config.yaml
train_examples: 26041
n_mels: 80
hop_length: 160
encoder_activation: "gelu"
encoder_drop_path: 0.05
encoder_layers: 8
encoder_kernel_size: 15
text_encoder_causal: true
text_encoder_norm_position: "pre"
one_sided: true
Rows from block 5 of the audio encoder of a small contrastive audio-text model, named by matrix and row number. Rows with one number within an expert belong to one neuron, the router's apart. Each number is 128 + 24 x the weight over its row's rms, rounded and kept within 0 to 255. All counts start at 0. After the name is the row's rms in percent of the matrix's.
Before each expert's rows are labels from the 100 clips, of 14976, where the router gives the expert most weight on average: "responds to" is what is common among them. Only what is clearly more common there than usual is listed. The data: short read English sentences (LibriTTS-R). In brackets: how many of the 100, against the usual share in percent.
# router: router (encoder.blocks.5.mlp.router.weight, 4x128, trained with AdamW), inputs 64-127
# up: expert up (encoder.blocks.5.mlp.up, 4x128x128), inputs 64-127
# down: expert down (encoder.blocks.5.mlp.down, 4x128x128, transposed), outputs 64-127

# expert 3
responds to: the word "i" (46 vs 17.9)
router.3 098 [145 141 120 162 116 140 119 137 114 152 147 139 155 102 137 124 161 118 117 128 130 155 146  90  67 148 132 144 108  93 137 159 162 126 111 121 144 156 130 117 158 156 123 147 140 138 149 135 147  99 156 138 152 112 125 143  95 139 123 132 132 157 166 127]
up.0 110 [132 103 151 119 141 166  78 125 120 129 149 122 115 139 146 139 114 132 112 153 119 138  76 112  86 133 100 106 144 120 139  84 108 135 123 152 112  87 103 171 158 143 108 115 116 106 112 146 103 163 143 136  83 154 109  31 138 139  84 122 112 124 156  63]
down.0 105 [135 152 137 154 145 100 164 107 112 159 130 112 116  85 163 137 145 129 186 101 132 136 104 137 144  97 140 120 118 102 149 117 115 150 126 150 137 137 114 115 115 101 114  99  83 125 107  76  81 109 105 129 114 105 136 127 171 109  96  99 128  87 111  88]
up.1 095 [139  88  97 147 114 150 156 103 114 121 149 133 105 134 130 109 114 140  98  95 168  96 107 102 141 163 139 125 165 109 106 116 130  90 132 180 121 136 137  92 147 104 107 106 166 132 145 165  94 151 129 163 122 118 144 140 105 133 103 127  82 167  86 100]
down.1 107 [140 201 133 167 140 149 135 138  75 103 108 117 161  99 142 162 159  92 138 133  91 132 136 113 130 111 140 105  96 145  83 106 135 132 138  67 118 121 149 119 133 146 138 200 116 132 117 114 136 130 133 155 122 134 128 125 140 144 109 132 143 124 142 117]
up.2 104 [ 74  89 149 112 122 133 141 122 152 132 158 139  77 104 146 125 116  94 125  98 128 115 133 135 173 118 112 112 143 147 114 133 106 108 109 141 129 107 128 124 118  40 140 109  90  79 142 144 136 132 135 109 132 123 117 120  84  91 121 133 129 110 101 126]
down.2 101 [107 115 114 121 162 145 157 115 185 123 140 123 144  82 117  92  96 119 123 115 105 120 127 140 143  79 111  99 124 124 117 111 163 122 135 125 138  97 141 167 129 151 127 149  77  98 114 153 117 104 154 154 106 124 155 109 137 136 154 133 153  71  96 169]
up.3 095 [150 144 106 130 100 132  80 116 105 137 137 156  81 155 133 132 114  89 102 134 131  69 113 167 155 124 153 151 109  88 127  90  79 122 124 141 116 136 141  92 139 126 114 112 126 148 153 143 137  91 102 115 133 134 151 144 135 109 124 124 109 154 129 128]
down.3 110 [120  97 120 131  96 156 102 146 110 122 124 106 165 121 111 114 168 134 120 111 112 171 147 177 105 113 115 128 125 134  92  74 220 187 141 106 144 121  83 140 128 135 153 117 137 139 165 105 135 148 122 140 135 145 119 132 155 140 144 140 128 123 133 139]
up.4 095 [113  56 152 129  79 127 103 140 109 138 135 136 121 130 143 111 136 144  79 136 107  98  87 134 137 116 120 135 189 130  99  94 124 127 118 152 121 128 121 103 128 158 125  72 115  88 121 142 112  93  88 107  94 139 101  88 128 128 132 136 128 108 121  96]
down.4 097 [147 122 126 108 184 116 131  97 116 118 168 118 134  81 124 135  95 121  90 110 135 116  87 137  88 103 107 100 114 102 102  77 107 121 145 167 143 118 155 117  93 121  76  97 121 100 107 123  91 112 129 166 110  91 112 115 141 127 181  90 134  95  68 137]
up.5 105 [ 96  96 122  99  92  84 138 139 118 137 130  99 123  79 104 121 123 121 105  97  54 119 108 124 165 112 120  86 101 126 121 141 136  91 111 143 129 133 131 108 122 125 141  75 124  87 165 141 147 144 126 101 133 149 146 126 102 108 112 128 109  98 115 128]
down.5 104 [140 121 135  99 146 160  69 135 144 116 169 126  93 118 172 120 105 131 144 109 150 116 168 137 101 104 120 122 179 173 162 127 119 129 104 154 185 121 130 146 105 113 147 175 137 136 146  80  93 139 131 159 112 127 147 114 105 138 152 120 122 113 141 142]
up.6 100 [106 106 130  79 153 139 130 103 118 131 164 131 132 147 100 122 123  96 132  80 134 115 152  99 113 155 137  77 138 102 130 117 142  94 121 102 124 120 114 144  96 109 122 125 109 138 139 136 107 113 153 125 109 163  95 176 147 108 106 149 125 105 127  92]
down.6 106 [121 151 132 112 119 127 101 124 154 147 138 115 164 156 142 141 135 147 133 142 154 162 145 113 109 106 142 157 123 153 122 162  94 130 170 118  81 140 197 170 148 174  72 133 112  89 119 146 145 146 119 121 146  80 111 113 114 106 129 158 136 109 143 121]
up.7 099 [109  97 146  95 121 126 144 118 151 117 115 156 115 168 100 105  65 105 114 125 115  84 118 149  84  98 100  65 155 137 121 113 148 142 101 119 115 114 113 128 147 150 134  72 103 114 137  96 111 128 121 128 138 140 111 140 156 118 117 119 153 114 141 110]
down.7 100 [149 120 157 133 140 112 132 123 122 124 160 142 113 129 140 174 155 151 108 175 121 172 123 133 117 159 153 111 149 142 132 154 144 127 141 129 161  49 113 131  99 153 110 146 115 142 120 123 142  94 111 129 123 120 135 122  85 148 136 156 144 141 127  81]
up.8 110 [149 108 124 107 134  97 116 140 114 127 125 181 138 151 172 134  75 125  86 145 140  99 125 119  99 133 166 115 124 124 122 113 135 163 133 114 183 101 119 123 193 132  95 108 100  88 124 113  95 156 124 137 121 127 127 156 127 118 150 132 151 114 139 126]
down.8 115 [129 120 118  65 140 148 101 133 140 114 146 150 127 161 114 152 123 105 131  73 126 101 112 102 112 143 191 152 126 124 118  85 114 147 138 117 160 131 115 132 154 142 164 153 124 145  98 123 135 144 132 141  95 120 106 134  95 142 119 149 120 141 132 135]
up.9 102 [139  99 149 121 107 110 138 100 106 117 123 139 116 121 131 117  86 151 128 142  92  80 115 152 112  59 114  81 191  99 101 123 115 135  98 111 110 107 146 146 143 131  92  82  90 135 134  99 140 159 131 135  91 110 101 147 103 112 128 165  96 114  99 140]
down.9 092 [119 131 120 117 124 142 113 147 102 132 148 126 154 179  81 181 125 149 105 165 121 160 137 142  91 128 128 102  80 108 120 138 115 146 111 120 181  90 133 113  95 167 133 128 153 127  80  87 165 100 135 131 122 101 143 137 121 131 137 106 143 118 123 116]
up.10 099 [140  82 115 100 145 118 146 140 136 125 116 160 185 100 138 107  90 105  80 121 135 144  77 125 107 124 157  91 195 131 132 109 128 149 108  85 120 124 114 152 118 104 108  91 107 128 121 128 132 104 160 110 117 108  82 104  77 141 144 138 102 101 104 170]
down.10 107 [158 147 127 120  97 134 118 102 132 126 118  90 183  90 137 106 134 135 103 126 150 122 130 133 140 106 123 118 142 127  95 135 134 158 170 191 105 139 105 113 128 107 107 105  83 161 107 121 149  78 135 113 136 107  98 133 103 126 142 152 129 154 127 131]
up.11 082 [ 71 118 145 135 112  85 174 124 134 118 167 133 124 103 154 159 129 130  81 107 148 134 121 119 132 144 147 121 197 112 122  91 135 120 130 101 140 138 114  96  98 109 132  83  72  79 159 179  92 130 130 136 136 113 128 116 124 151 146 108 126 104 108 137]
down.11 105 [ 99 135 119 163 112 161 136 134 147 149 100 127 173 127 116 104  85  92 164 124  94 121 157  99 125  95 122 118 172 124 111 126  79 112 159 144 130 136 136 168 152  91 110 137 117 115 117  89  94 130 175 122 115 109 113 122 101  81  94 121 100 145 154 113]

# expert 2
responds to: the word "what" (40 vs 5)
router.2 107 [115 135 135 140 147 155 123 133 166 148 134 110 123 100 125 144 160 145 167 131 115 158 127 140 150 117 120 146 103 151 161 147 148 145 171  92 107 142 148 122 123 158 134 119 146 133  90 133 145 103 109  71 153 127  88 132 133 122 152 132 137 128 123 160]
up.0 116 [137 111 158 111 157 106 131 104 142 124 142 118 163 131 156 142 102 115 114 155 129 134  93 116 110 132 125  91 160 135 165  83 103 128 101  95  88 117 148 158 130 123 135 135 113 145 147 117 142 117 127 125 103 145 140  96 120  82  86 139  70 101 104 122]
down.0 092 [155 172 127 158 125 108 129 110 122 103 114  96 159 180  88 136 113 138 139 127 142 122  97 143 164  94 102 104  94 127 112 140 117 166 118 132 137 170 108 123 158  92 149 173 144 126 166 133 143  82 155 159 173 116 170 144 136 133 142 108 107  86 141  64]
up.1 101 [151  84 131 118 123 128 172 142 151 114 113 137 111 139 115 157 139 112 104 126 117  95  88 184 141 137 136 129 146  90 134 117 137 107 121  72 127 145 140  86 104  87 103  42 117 104 112 122 142 160  95 122 117 156 110 143 142 180 145 124 136  97  79 119]
down.1 094 [ 99 129 103 130 126 141 125 105 104 132 106 125 126 111 126 112 147  98 127  70 116 124  54 157 125 118 153 110 125 157 130  87  78  85 169 106 129 113 154 149 126 119  73 108 115  96 139 141 135  77 130 127 110 136 115 121 131 110 181 109 160 103 125 118]
up.2 118 [131  95 158 118 103 115 119 143 105  94 153 116 109 114 166 128  93 116  99 126 152  89  90 130 111 131 118 104 140 144 128  89  99 151 112 141 122  74 151 146 155  73 163  96 113 124 122 124 131 133 133 132  90 125 137  91 115 144 124 122 105 141 128 106]
down.2 099 [116  93 164 160 138 176 159 168 140 124 131 108 101 134 145 158 144  99 132  96 133 146 106 134 150 145 139 107 146 111 109 128 115  76 101 176  82 120 169 110 135 113 179 139 126 148 129 176  58 138 119 117 137 136 117 137 127 116 141 114  93 134 147 165]
up.3 091 [142 101 116 116 134 100 132 138  97 136 146 115 105 141  91 116 143 123 139 145 115 124  76 150 127 115 131 156 136 112 120  86  99 158 128 112  64 112 155 111  98 109 108  97 104 121 108  63 148 150 111 142 112 147 138 102 152 156 145 125 162 100 106 117]
down.3 110 [122  68 121 134 171 116 146  83  98 134 117 115 110 121 165 115 150 136 130  89 119  99  89 119 101 122 132 174 107 110 109 107 121 107 134 136 137 164 133  97 132 116  63  95 159 105 121 115  89  71 117 131 154 100 104 134 110 132 164 120 132  92 142 128]
up.4 091 [155  53 154 125  98 119 171  92 123 135  96 134 158 124 109 127 149 153 109 152 122 191 130 135 114 115 109 127 139 107 132 101 150 116 145 132 132 118 110 127 119  99 118  99 160 113 134 125  93 125 116 101 121  83 137 117 134 118 146 123 126 121 115 136]
down.4 102 [148 167 129 109 152 181 153 164 117 120 151 151 122  95 119  90 129 133 157 133 154 117 153 137 139 130 111 109 177  88  97  69 140 109 115 145 101 133 123 142 139 151 127 164 154 183 137 134 117 112 118 155 164 146 108 102 102 119 124 126 136 112 149 104]
up.5 101 [114 139 124 139 100 125 123 129 180  92  95  98 137 117 124 152 133 121 142 129 105 101 109 109 121 133  86 115 121 143 115 136 101 113 140  87 130  80 107 145 120  91 121 129 121 135 131  87 128 129  84 131 102  95 151 153 136 135  53 107 144  98 104 149]
down.5 102 [ 76 134 115 139 132 131 138 168 113 115 140 124 110 152 130  90 128 128 113 121 142 116 140 143  83 135 118 126 107 119 118  90 145 139 133 144  84 126 113 120 100 116  73 149 104 148 134 163 112  85 138 141 100 118 136 116 155 117 116  92 112 117 103 155]
up.6 098 [130  50 142 146 137 118 131 128  90 155 133 109 120 122 104 163 148 122 122  97 166 146 142 146  96 114 105  79 164 124 115  83 138 148  70 107 104 134 139 122 119 150 111 142 133 100 120 116 102 133 144 153 105 151  94  81 165 140 128 107 155 114 126 125]
down.6 096 [141 127 138 127  89 115 149 104 115 124 120 139 138  94 127 101 124 131 139 162 124 148 111 162 150 143 122 110 142 130 100 117 143 113 148 168  86 143 175 136 170 132 146 112 119 154 107 179 122 134 125  84 150 100 107 121  89 139 101 122 141 153 145 171]
up.7 092 [125  58 125 141 134 117 109 112 107 136 144 131 107 149 141 148 117 141 122  91 115 133  81 123 124  96 108 123 134 109 108 106  96 116 122 147 102 103 131 128 173 126 119 102 113  99 138 108 101 127 141 131  61 124  94 100 146 129  93 124  96 132 112 109]
down.7 087 [143 101 125 126 107 138 144 107  80 108 112 156 113 136 128 113  90 200 153 159 132 114 117 132 134 132 130  69 141 126  88  83 156 140 101 106 124 159 166 107 109 134 156 136 128 148 102 120 125 162 116 108 132 112 139  92 127 113 115 166 101 146 149 106]
up.8 096 [121  95 151 148 139 121 137  95 114 110 102 150 142 107 129 143 105  74 110 137 151 112 113 140 128 111 152 108 124  81 146 141 113  93 123  99  91  88 153 123 142  86 117 109 128  87 114  97 152 149 156 157  98 132 125 122 103 118 136 107 122 143 107  95]
down.8 092 [126 134 146 148 144 123 153 123 102 104 133 119 132 151 109 164 145  56 107 114  99 115  90 126  93 148 130 167 142 148 112 100 136 119 134 137 144 115 168 122 104 111 144 173  82 121 122 159 132  86 156 151 121 106 117 144 123 103 158 120 117 118 122 152]
up.9 097 [116  98 106 164 142 146 166 124 119  98 168 128 125 153 129 140 141 137 147 162 129 112 137 166 132 105 104  99 131  89 140 127 141 121 110 167 133 106 116  89 132 115  96 107 113 138  87 103 109 140 142 122 101 122 112 110 170 127 111 121  98 119 113 109]
down.9 101 [160 116 110 134 152 128 131 144 106 158 102 120 107 137  98  97 143  88 109 142 137 133  92 134 101 100 109 100 150 113 147 107 124 143 120 113 114 104 133 128 136 159 110 115 120 160 142 119  97 115 119 140 136 105 131 110 129 139 115 134 125 141 150 172]
up.10 109 [137 156 130 121  90 107 137 149 145  95 114 126 119 154 147 109  90 106  52  93 131  98  87 150  86 121 101  89 151 124  95 116 117 131 115 139 145 111 138 117 123  88 193 121 107  93 116 136 127 160 155 122 123 121 147 111 139 121 148  93 127 115 104 116]
down.10 105 [173 110 111 128 138 162 166 146 127  76 132 125 120 133 120  87 121 149 176  90 112 113 100 140 108 141 111 122  86 138  90 135 166 148 125 102 108 122  97 135 114 102 133 108 149  99 139 104 129 150 143 153 156 133 199 171 101 110 104 112  92 131 140 141]
up.11 099 [124 116 120 126 123  99 167 155 188  95 136 160 107 116 151 173 148 111 111 117 110  91 161 131 151 113  98  94  86 138 121 136 120 113 112 131 133 118 117 114 151  98 161 114  91  83 164 159 127 147  80 130 143 136 153 170 150 144 120  98 125 109  70 116]
down.11 105 [108 147 120 154 135 144 152 163 176  87 120 115 122 151  99 134  89  86 121 142 109 167  70 109  85 125  77 128 134 112 141 125 102 134  96 119 104 114 155 169 122 125 124 145 148 161 122 121 163 130 136 162 154 135 130 121 140 152  92 158 107 111 101 147]

# expert 1
responds to: the word "said" (72 vs 6.5)
router.1 090 [116 158 165 120 128 142 139 139  68 124 170  96 137 100 127 134 141 168 163 101 122 141 163 122 142 134 160 134 115 127 131 162 145 139 140 119 109 143 133 160 121 171 133 157 140 140 140 127 114 127 164 134 142 118 107 120 141 133  90 105 125 141 155 144]
up.0 078 [152 132 123 109 135 155 107 111 122 129 152  79 104 161 114 134 105 111 119 110 149  95  97 125 120 137 157 122 144 135 131 124  98 140 137 158 125  97 165  85 178 129  87 102 101 161 110 120 160 125 149 140 141 145 124 153 144 147 128 116 130 117 111 115]
down.0 088 [ 67 173 149 120 148 133 135 133 106 145 102 100 133 141 155 118 121 141 205 193 172 112 136  85 174  91 152 171 128 122 161 133 128 164 129 115 152 139  98 130 139 153 153 151 143 145 100 103 127 115 148 124 161 146 138 111 140 152 112 128 149 121 160 155]
up.1 115 [113  80 131 145 112 146 156 121 116  69 108 129 137 121 110 131 130 117 132 121 116 133 107 153 144  99 110 100 168 106 101 134 141  94  96 105 123 114 130 139 119 104 140 107 133 147 108 121 129 152 134 117 127  97 100 117  85 127 136 138 129 121  98 141]
down.1 113 [134 126 171 104 157 100 108 126 146  97  91 112 104 153 134 114 111 150 129 112 141 171 157 143 111 165 117 110 118 140 123 100 118 106 119 144 190  93 116 145 121 151 156 112 109 121 121 133 115 125 159 133 112 134 138 132 143 100  59 147 109 119  98 126]
up.2 108 [133 121 152  89 116 139 115 142 106 123 139  90 124 140 108 141 102 120 104 130 105 100 105 128 155 155 165 105 125 137 131 113 139  77  85  72 141  84 132 113 144 183  80 146 110 133  98 105  95 105 147 115 146 165 137 130 118 161 109 141 126 140 125  96]
down.2 107 [139 102 151 101  94 112  96 143 138 153 124 178 150 154 153  93 126 156 131 133 129 140 129 113  88 114 113 144 130 122 150 105  71 132 163 136 187 133 147 131  91 159  66 151 161 128 131 104 110 135 147 121 143 121 155 163  96 124 137 111 133 129 120 117]
up.3 059 [ 92 128 161 133 155 131 155 120 171 110 146 156 154  75 140 140 168 141 130 113 133 104 134 140 102  74 120  99 150 129 129 144  70 138 130 161 174 122 150 129 168 104 116 120  92 135  72 107 130 159 136 104 159 100 119 165 133 151 145 145 117 132 135 123]
down.3 078 [149 121 162 127  67 158 108  90 122 176 132 116 139 158 141 125  87 147 113 108 158 156 151 109 141 127 126 144 173 115 126  90 155 190 126 112 107 118 116 168 103 127 108  84 112 139 136 163 127  87 170 131 106 116 115 113 100 138 108 136 159 125 110 151]
up.4 071 [106 146 119 136 105 155 143 131 129 130  98  89  72 118 146 114  90 112 128 135 108  90 109 163 146  93 102 120 134 114 150 100  82 105 168 112 161 123 147 131 149 110 132 128  96 133 136 126 147 142 104 131 165 177 124 125 112 149 160 117 152 120 140  97]
down.4 090 [ 99 135 149 140 109 168 136 149 116 116 133 181 136 134 134 120 156 120 123 112 114 134 113 139 114 119 142 104  87 138 126 131 158 135 104 159 132 129 134 107 100 130 117 106 131  82 134 147  94 149 140 122 153  93 138 137 118 104 123 133 129 140 125 152]
up.5 079 [146 104 163 126 132 107 146 140 146 131 125 109 122 118 110 171 156 121 147 123  92 151 132  93  95 137 141 114 122 122 124 137 120 110 101 160 110 151 118 184 131  81 119 106  86 137 124 118 128 185 116 136  85 138 139 123 133 156  77 127 142 139  94  96]
down.5 096 [139 141 120 134 138 134 101  84 102 105 141 103 129 142 113 101 116 114 107  79  84 116 134 115 180 122 123 103 152 149 129 131 124 134 134 124  85  87 165 166 102 138 123 154 109 133 132 152 105 113 120 160 157 161 106 110 122  99 120 110 137 109 153 136]
up.6 097 [ 87  86 136 132 118 118 122  92 120 114 175 133  71 133 171 175 132  87 143 141 127  95 143  77 117 121 126 139 142 124 116 133 125 125 142  93  94 104 137 140 149 134 151 137  72  69 136 131 139 136 135 133 107 130 121 120 120  94 119 170 139 126 134 100]
down.6 102 [117 118 122 154 129 154 126 178 144 115 126 135 145 145 113 120 141 136 164  93 128 127 137 130  82 102 149 117  95 124 155 119 125 100 171 129 189 156 148 133 181 120 162 168 114 139 121 146 111  93 136 106 123 116 133 137 109 151 101 121 152 184 122  92]
up.7 106 [153 107 148  79 122 125 150 147  92  93 122 129 146 165 110 108 130 130  72 143  60 128 165 156 147 102 191 106 155  92 131 122 206 115 100 133 120 125 109 161 162 116 130 129 146 119 128 113  93 130 169 159 138 126 107 130 133 100 105 164 120 142 128 109]
down.7 108 [114 103 123 173 130 163 121 126  92 129  97 114 108 125 147 135 189 111 121  91 101  99 125 119 139  87 125 120  86 150  93 134  87 108 118 111 128 166 158 175  96 112  84 149 138 106 124 123 132 136  95 139 157 143 125 146  80 110 152 123 125 122 145 128]
up.8 120 [105  98  94 136 101 129 136  96 154 123 118 118 122 137  90 140 117 107 110 107 113  98 123 195  88  79  98 130 132  85 117 102 129 114 105 100 120 133 113 146 127 111 120  88 119  85 109 110 121 119  71  87 125 121 114 129 109 123 126 115 150  99 107 133]
down.8 104 [179 127 135 130  95 144 114 142 143  92 113 152 147 129 116 118 107 131 161  64 167 128 151 131 127 134 106 138 142 123 102  95 109 140 136 141 138 131 148 118  94 137 135 111 104 127 123 144  89 115 137 117 166 180 110 117 149  94 127 103 133 109 127  73]
up.9 116 [144 124 149 118  91 160 147 116 151 134 145 133 160  98 149 111 135 125 124 109 116 121 102 125 155  76 144 161 160 141 140 101 101 118 105 164 111 151 112 115  70 125 116 124 126 166 139 110 113 125  99 148 130 118 160  79 129 146 131 133  97 101 150 125]
down.9 119 [141 130 132 101 144 102 128  99 131 175 193 146 143 139 146 140 137 154 147 148 138 183  94  85 137 119 143 157 122 162 104 100 150 133  98 136 123 124 139 164 138 116 137 110 130 132 134 130 139 132 113  97 168 123 104 103 102 184  99 115 132 159 155 127]
up.10 097 [133 109 162 117 102 156 162 127 101 106 143 123 107 146 130 118 128 147 100 146 111 115 153 147 145 115 171 123 133  78 161 132 155 140 115  97 169 111 123 129 126 156 109 119 151 113 124 110  73 150 163 135 133 150 137 101 147 128 120 128 112 140 166  76]
down.10 106 [153 141 128 160 119 178 125 143 103 127  65 117 122 132 187 120 170 115 130 105  97 123 113 125 161  98 162 118  84 157 128 130 100 103 136 115 121 153 149 145  87  85 126 161 130 110 138  92 133 127  89 135 159 135 155 148  96 125 139 132 143 117 140 135]
up.11 059 [154 134 156 108 146 115 112  84 137 167 125  92  90  98 189 132 123  97 132 125 157  85 113 150 124 126 148  95 114 110 107 113 109 135  98 131 117  90 151 103 167 149  93 136 107 118 121 116 157 122 135 106 127 118 153 147 119 104 119 158 130 141  75 138]
down.11 074 [129 153 160 147 113 137 149 141 156 149 133 128 102 157 121 126 111 135 190 138 132  95 128 133 145 129 167 178 149 108 146  76 181 147 137  83 152 137  89 130 149 148 159 157 112 141 109 100 106  32 145 137 140 141 109 111 101 131 112 119 142 108 125 111]

# expert 0
responds to: the word "was" (37 vs 9.7)
router.0 104 [ 96 166 129 165 148 127 107 147 134 117 106 164 156 132 134  95 151 102 109 132 159 131 168 106 141 179 115 145  91 165 139 146 155 110 117 106 159 141 133 152 109  75 147 138 137 174 119 124 137  89 163 136 130 141 146 159 112 157 154 138 166 133 135 136]
up.0 121 [100  92 125 127 151  98 147 134 130 137 120 166 143  90 115 115 119 107 106 119 139 138 162 128  74 132 152 117 163  95 143 113 120 163  79  71 105 118 132 119 111 107 118 122  99 130 110 148 113 127 115 128  74  57 134  99 114 149  79 106 129 130  97 133]
down.0 104 [114 121 116 109 102 127 154 116 151 139 135 121 147  99 107 150 146 157 117 138  97 139 177 122 132 132 142 133 149  91  69 121 131 157 152 158 150  95 141 147 113 143 113 148 115 112 106 119 117 118 134 119 112 110  79 128 116 137 104 141 115  95 130 127]
up.1 083 [132  95  84 142 153 102 134 116 115 144 156 129 110 132  88 117 124  91 141  78 187 113 115 133 119 146 158 135 131 135 151  97 154 131 128 127 137 125 137 105 122 147 119 110 135 153 140  82 103 115 118 112 111 114 124  91 125  98 134 119 106 147  89 135]
down.1 090 [ 67 138 128 148 108 119 170 143 128 193 170 130 138 127 148 134 101 122 117 131 107 144 105 136 116 138  63 168 121 142 139 131 157 142 108 112 107  93 138 141  99  84 153 143 128 109  92 144 154 134 162 103 130 133 133 187 145 137 153 146 146  99 122 116]
up.2 097 [134 102 171 122 126 150 133  84 168 122 155 127 137 120 144 136 127  93 163  88 115 137 139 114 104 154  94 104 149  59 124 133 166 102 127 136 135 112 113 159 107  95 134 105  99  62 143 161 104 154 123 142 124 132 127 110 137 130  79 107  96 125 115  88]
down.2 095 [ 70 126 103  99  93 111 179 120 132 120 161 159 130 123 119 128 141 138 117 101 130 172 113 131 137 132 202 116 121 186 132 129  80 160 137  70  90 142 169 143 124 156 139 155  89 149 109 147 123  88 133 129 155 135 138 128 112 146 122 151 136 107 110 133]
up.3 089 [ 97  84 127 107 134 158 183  87 174 130 146  97  97  89 105 121 118 109 135 151 124 105 110 118 142 106  95 103 158 111 144 108 127  65  97 122 103 124 142 101  75 115 105 119 132 145 131 110 148 130 107 136  83 142 131 130 150 145 118 116 121 126 125 105]
down.3 092 [104 124 156  89 102 154 122 165 139 123 155 105 142 144 164 109  90 157  76  92 179 128 129 126 176 144 101 131 126 136 103 161 146 139 147 120 111 154 117 125 133 116 122 122 132 132 138 116 141 161 121 173 134  94 150 121 138  93 146 134 146 145 120 112]
up.4 097 [139 109 106 127 100 129  86 156 130 108 129 168 154 128 140 116 118 134 106 118 137  40 105 124 161 130 126 166 116 128 124  84 107 155 121 148 168 125 117  74 132  97 126  94 117 149 109 119 107 159  72 111 121 138 132 131 128 131 132 153 133 100  93 154]
down.4 114 [147  94 140 131 137 117 133 141 125  90 109 139 171 162 156  97 113 137 149 150 141 160 165 102 136 138 141 135 107 165 117 130  88 181 150 104 177 113 114 121 138 128 110 116 159 156 100 178 171 127 127 117 118 138 110 147 122 111 155 133 147 160 155 158]
up.5 090 [154 108  79 138 135 116 121 135 104 116 126 135 155 125 106 105 131 151 114  95 115  77 111 147 166 115 152 155 126 155 112 107 140 167 146 153 168 133 116 115 129  93 152 100  97 150 140 147 132 125  82 112 116 123 125 126 173 118 137 127 109 122 128 132]
down.5 114 [142 100 140 115 131 119 104 141 139  99 110 134 118 171 164 136 121 144 158 140 133 148 167 135 153 111 119 147 100 170 141 106 138 180 136 117 155 118  73 138 146 135 129 130 150 192  79 122 161 136 136 136 123 119 143 138 135 130 132 150 145 136 135 203]
up.6 095 [107 127 168 144 130 112 123 110 151 136 125  87 121  93 109 152 115 144 162 138 128  93 134  99 128 149 108 137  99 123 142  91 182 127 126  97 123 129 127 109 100  71 111  98 101 130 145 142 135 149  91 130  86 116 156 164 112 147  95 111 100 148 104 116]
down.6 106 [139 110 111 118 137 132 181 132 114 141 161 128  94 115  65 128 145 144  77 136 146 123  95 156 158 108 110 180 147 117 110 132  71 153 119 113  74  70 187 148 163 130 147 146 152 158 168 133 123 112 141 123 135 120 132 116 128 108 129 123 129 119 111 165]
up.7 115 [116  78 125 118 116 125 161 123 155 159 141 129 136 124  92 139 141 110 133 170 126 109 107 136 129  90 105 132 156  86 129  83 128 106 105 117 108 106 152  75  82 111  73 110 141 155 143 125 154 159  95 136  94 120 161  90 162 129 122 102 119 145 134 110]
down.7 101 [ 89 107 150 139  97 133 124 107 113 141 142 154 117 107 116 158 145 166  98 111 137 118 122 124 150 196 158 139 122  85 135 150 133 142 144 129  89 105 141 191 130  90 132 133 159 118 145 122 128  99 112 165 165 124 116 118 125 117 152 145 155 134 128 138]
up.8 091 [111 149 130 156 135 147 150  96 141 122 112  85 125 117 108 141 118 128 126 134 149  98 104 157 103 129 107 111 137 115 117 108 107 122 138 105 143  78 131 102 125 116 126 138 112 104 157 135 134 168 117 118  93 118 129 113 117 105 121  52 113 175 122 168]
down.8 087 [140 136 161 123 150 142 142 156  93 139 170 106 107 110 115 137 178 152 114 119 110 100 100 103 137 150 100 141 131 167 142 112 112 175 123 140 123 136  96 142 118 143 130 110 175 142 155  97 110 102 139 144  90 132 139  94 148 156 143 151 121 135 134 112]
up.9 110 [129  62 139 132  84 133 149 135 135  81 129 139 150 151 117 121 110  90 119 155  85  84 106 145 126  79 150  85 127 119 104 105 104  98 130 136 137 114 122 130 119 101 109  92  94  94 100 129 117 150 112 152 119 176 146 117 127 124 105 132  97 140 107  97]
down.9 094 [121 153 102 111 186 138  96 144 119 107 107 111 150 135 100 132 152 148 103 107 120 123 155 135 157 117  95 133 167  91 118 138 121 131 127 114 151 155 165 156 141 143  99 156 103  89 106 143 115 174 134 193 138 157 133 137 155 127 109 142 172 163 122 114]
up.10 092 [132 110 142 110 118 101 137  71 102 133 161 145 152 107 160 154 120  96 127 131 115  84 126  90 136 118 136 128 144 108 113 119 107 161 117 111 101 119 135 121 139  74  60 142 122 114 133 176  72 104 147 126 107 136 163 139 121 152  99 123 102 139  65 122]
down.10 087 [109 141 162 113  99 164 152 141 107 174 155 110 133 171 136 134 160 164 117 106 126 168 167 105 139 158 142 144 123 147 103 131 153 171 116 139 164 126  82 186  89 116 128 123 143 152 175 146 162 101 162 150 117 104 133  94 133 146  99 105 148 121  65 102]
up.11 091 [132 114 124 136 111 139 115 103 112 153 133 109  71  93 154 119 117 129 131 122  93  73 112 162 142 135 122 104 145 117 127 102 150 117 127 140 189  95 146 100 134  70 118 114 109 125 145 150 120 156  95 142  81  90 154 104 129 138 132  99  71 151 120 120]
down.11 103 [ 98 134 142 160 103 149 143 159 144 138 151 121  90 108 143 125 156 151 140 145  95 101 115 116 128 125 110 127 122 143 102 120 119 183 143 137  91  87  76 121 110 115 114 119 161 187 133 101 125 102 136 182 135 129 132 112 156 146 133 156 145 111 112 169]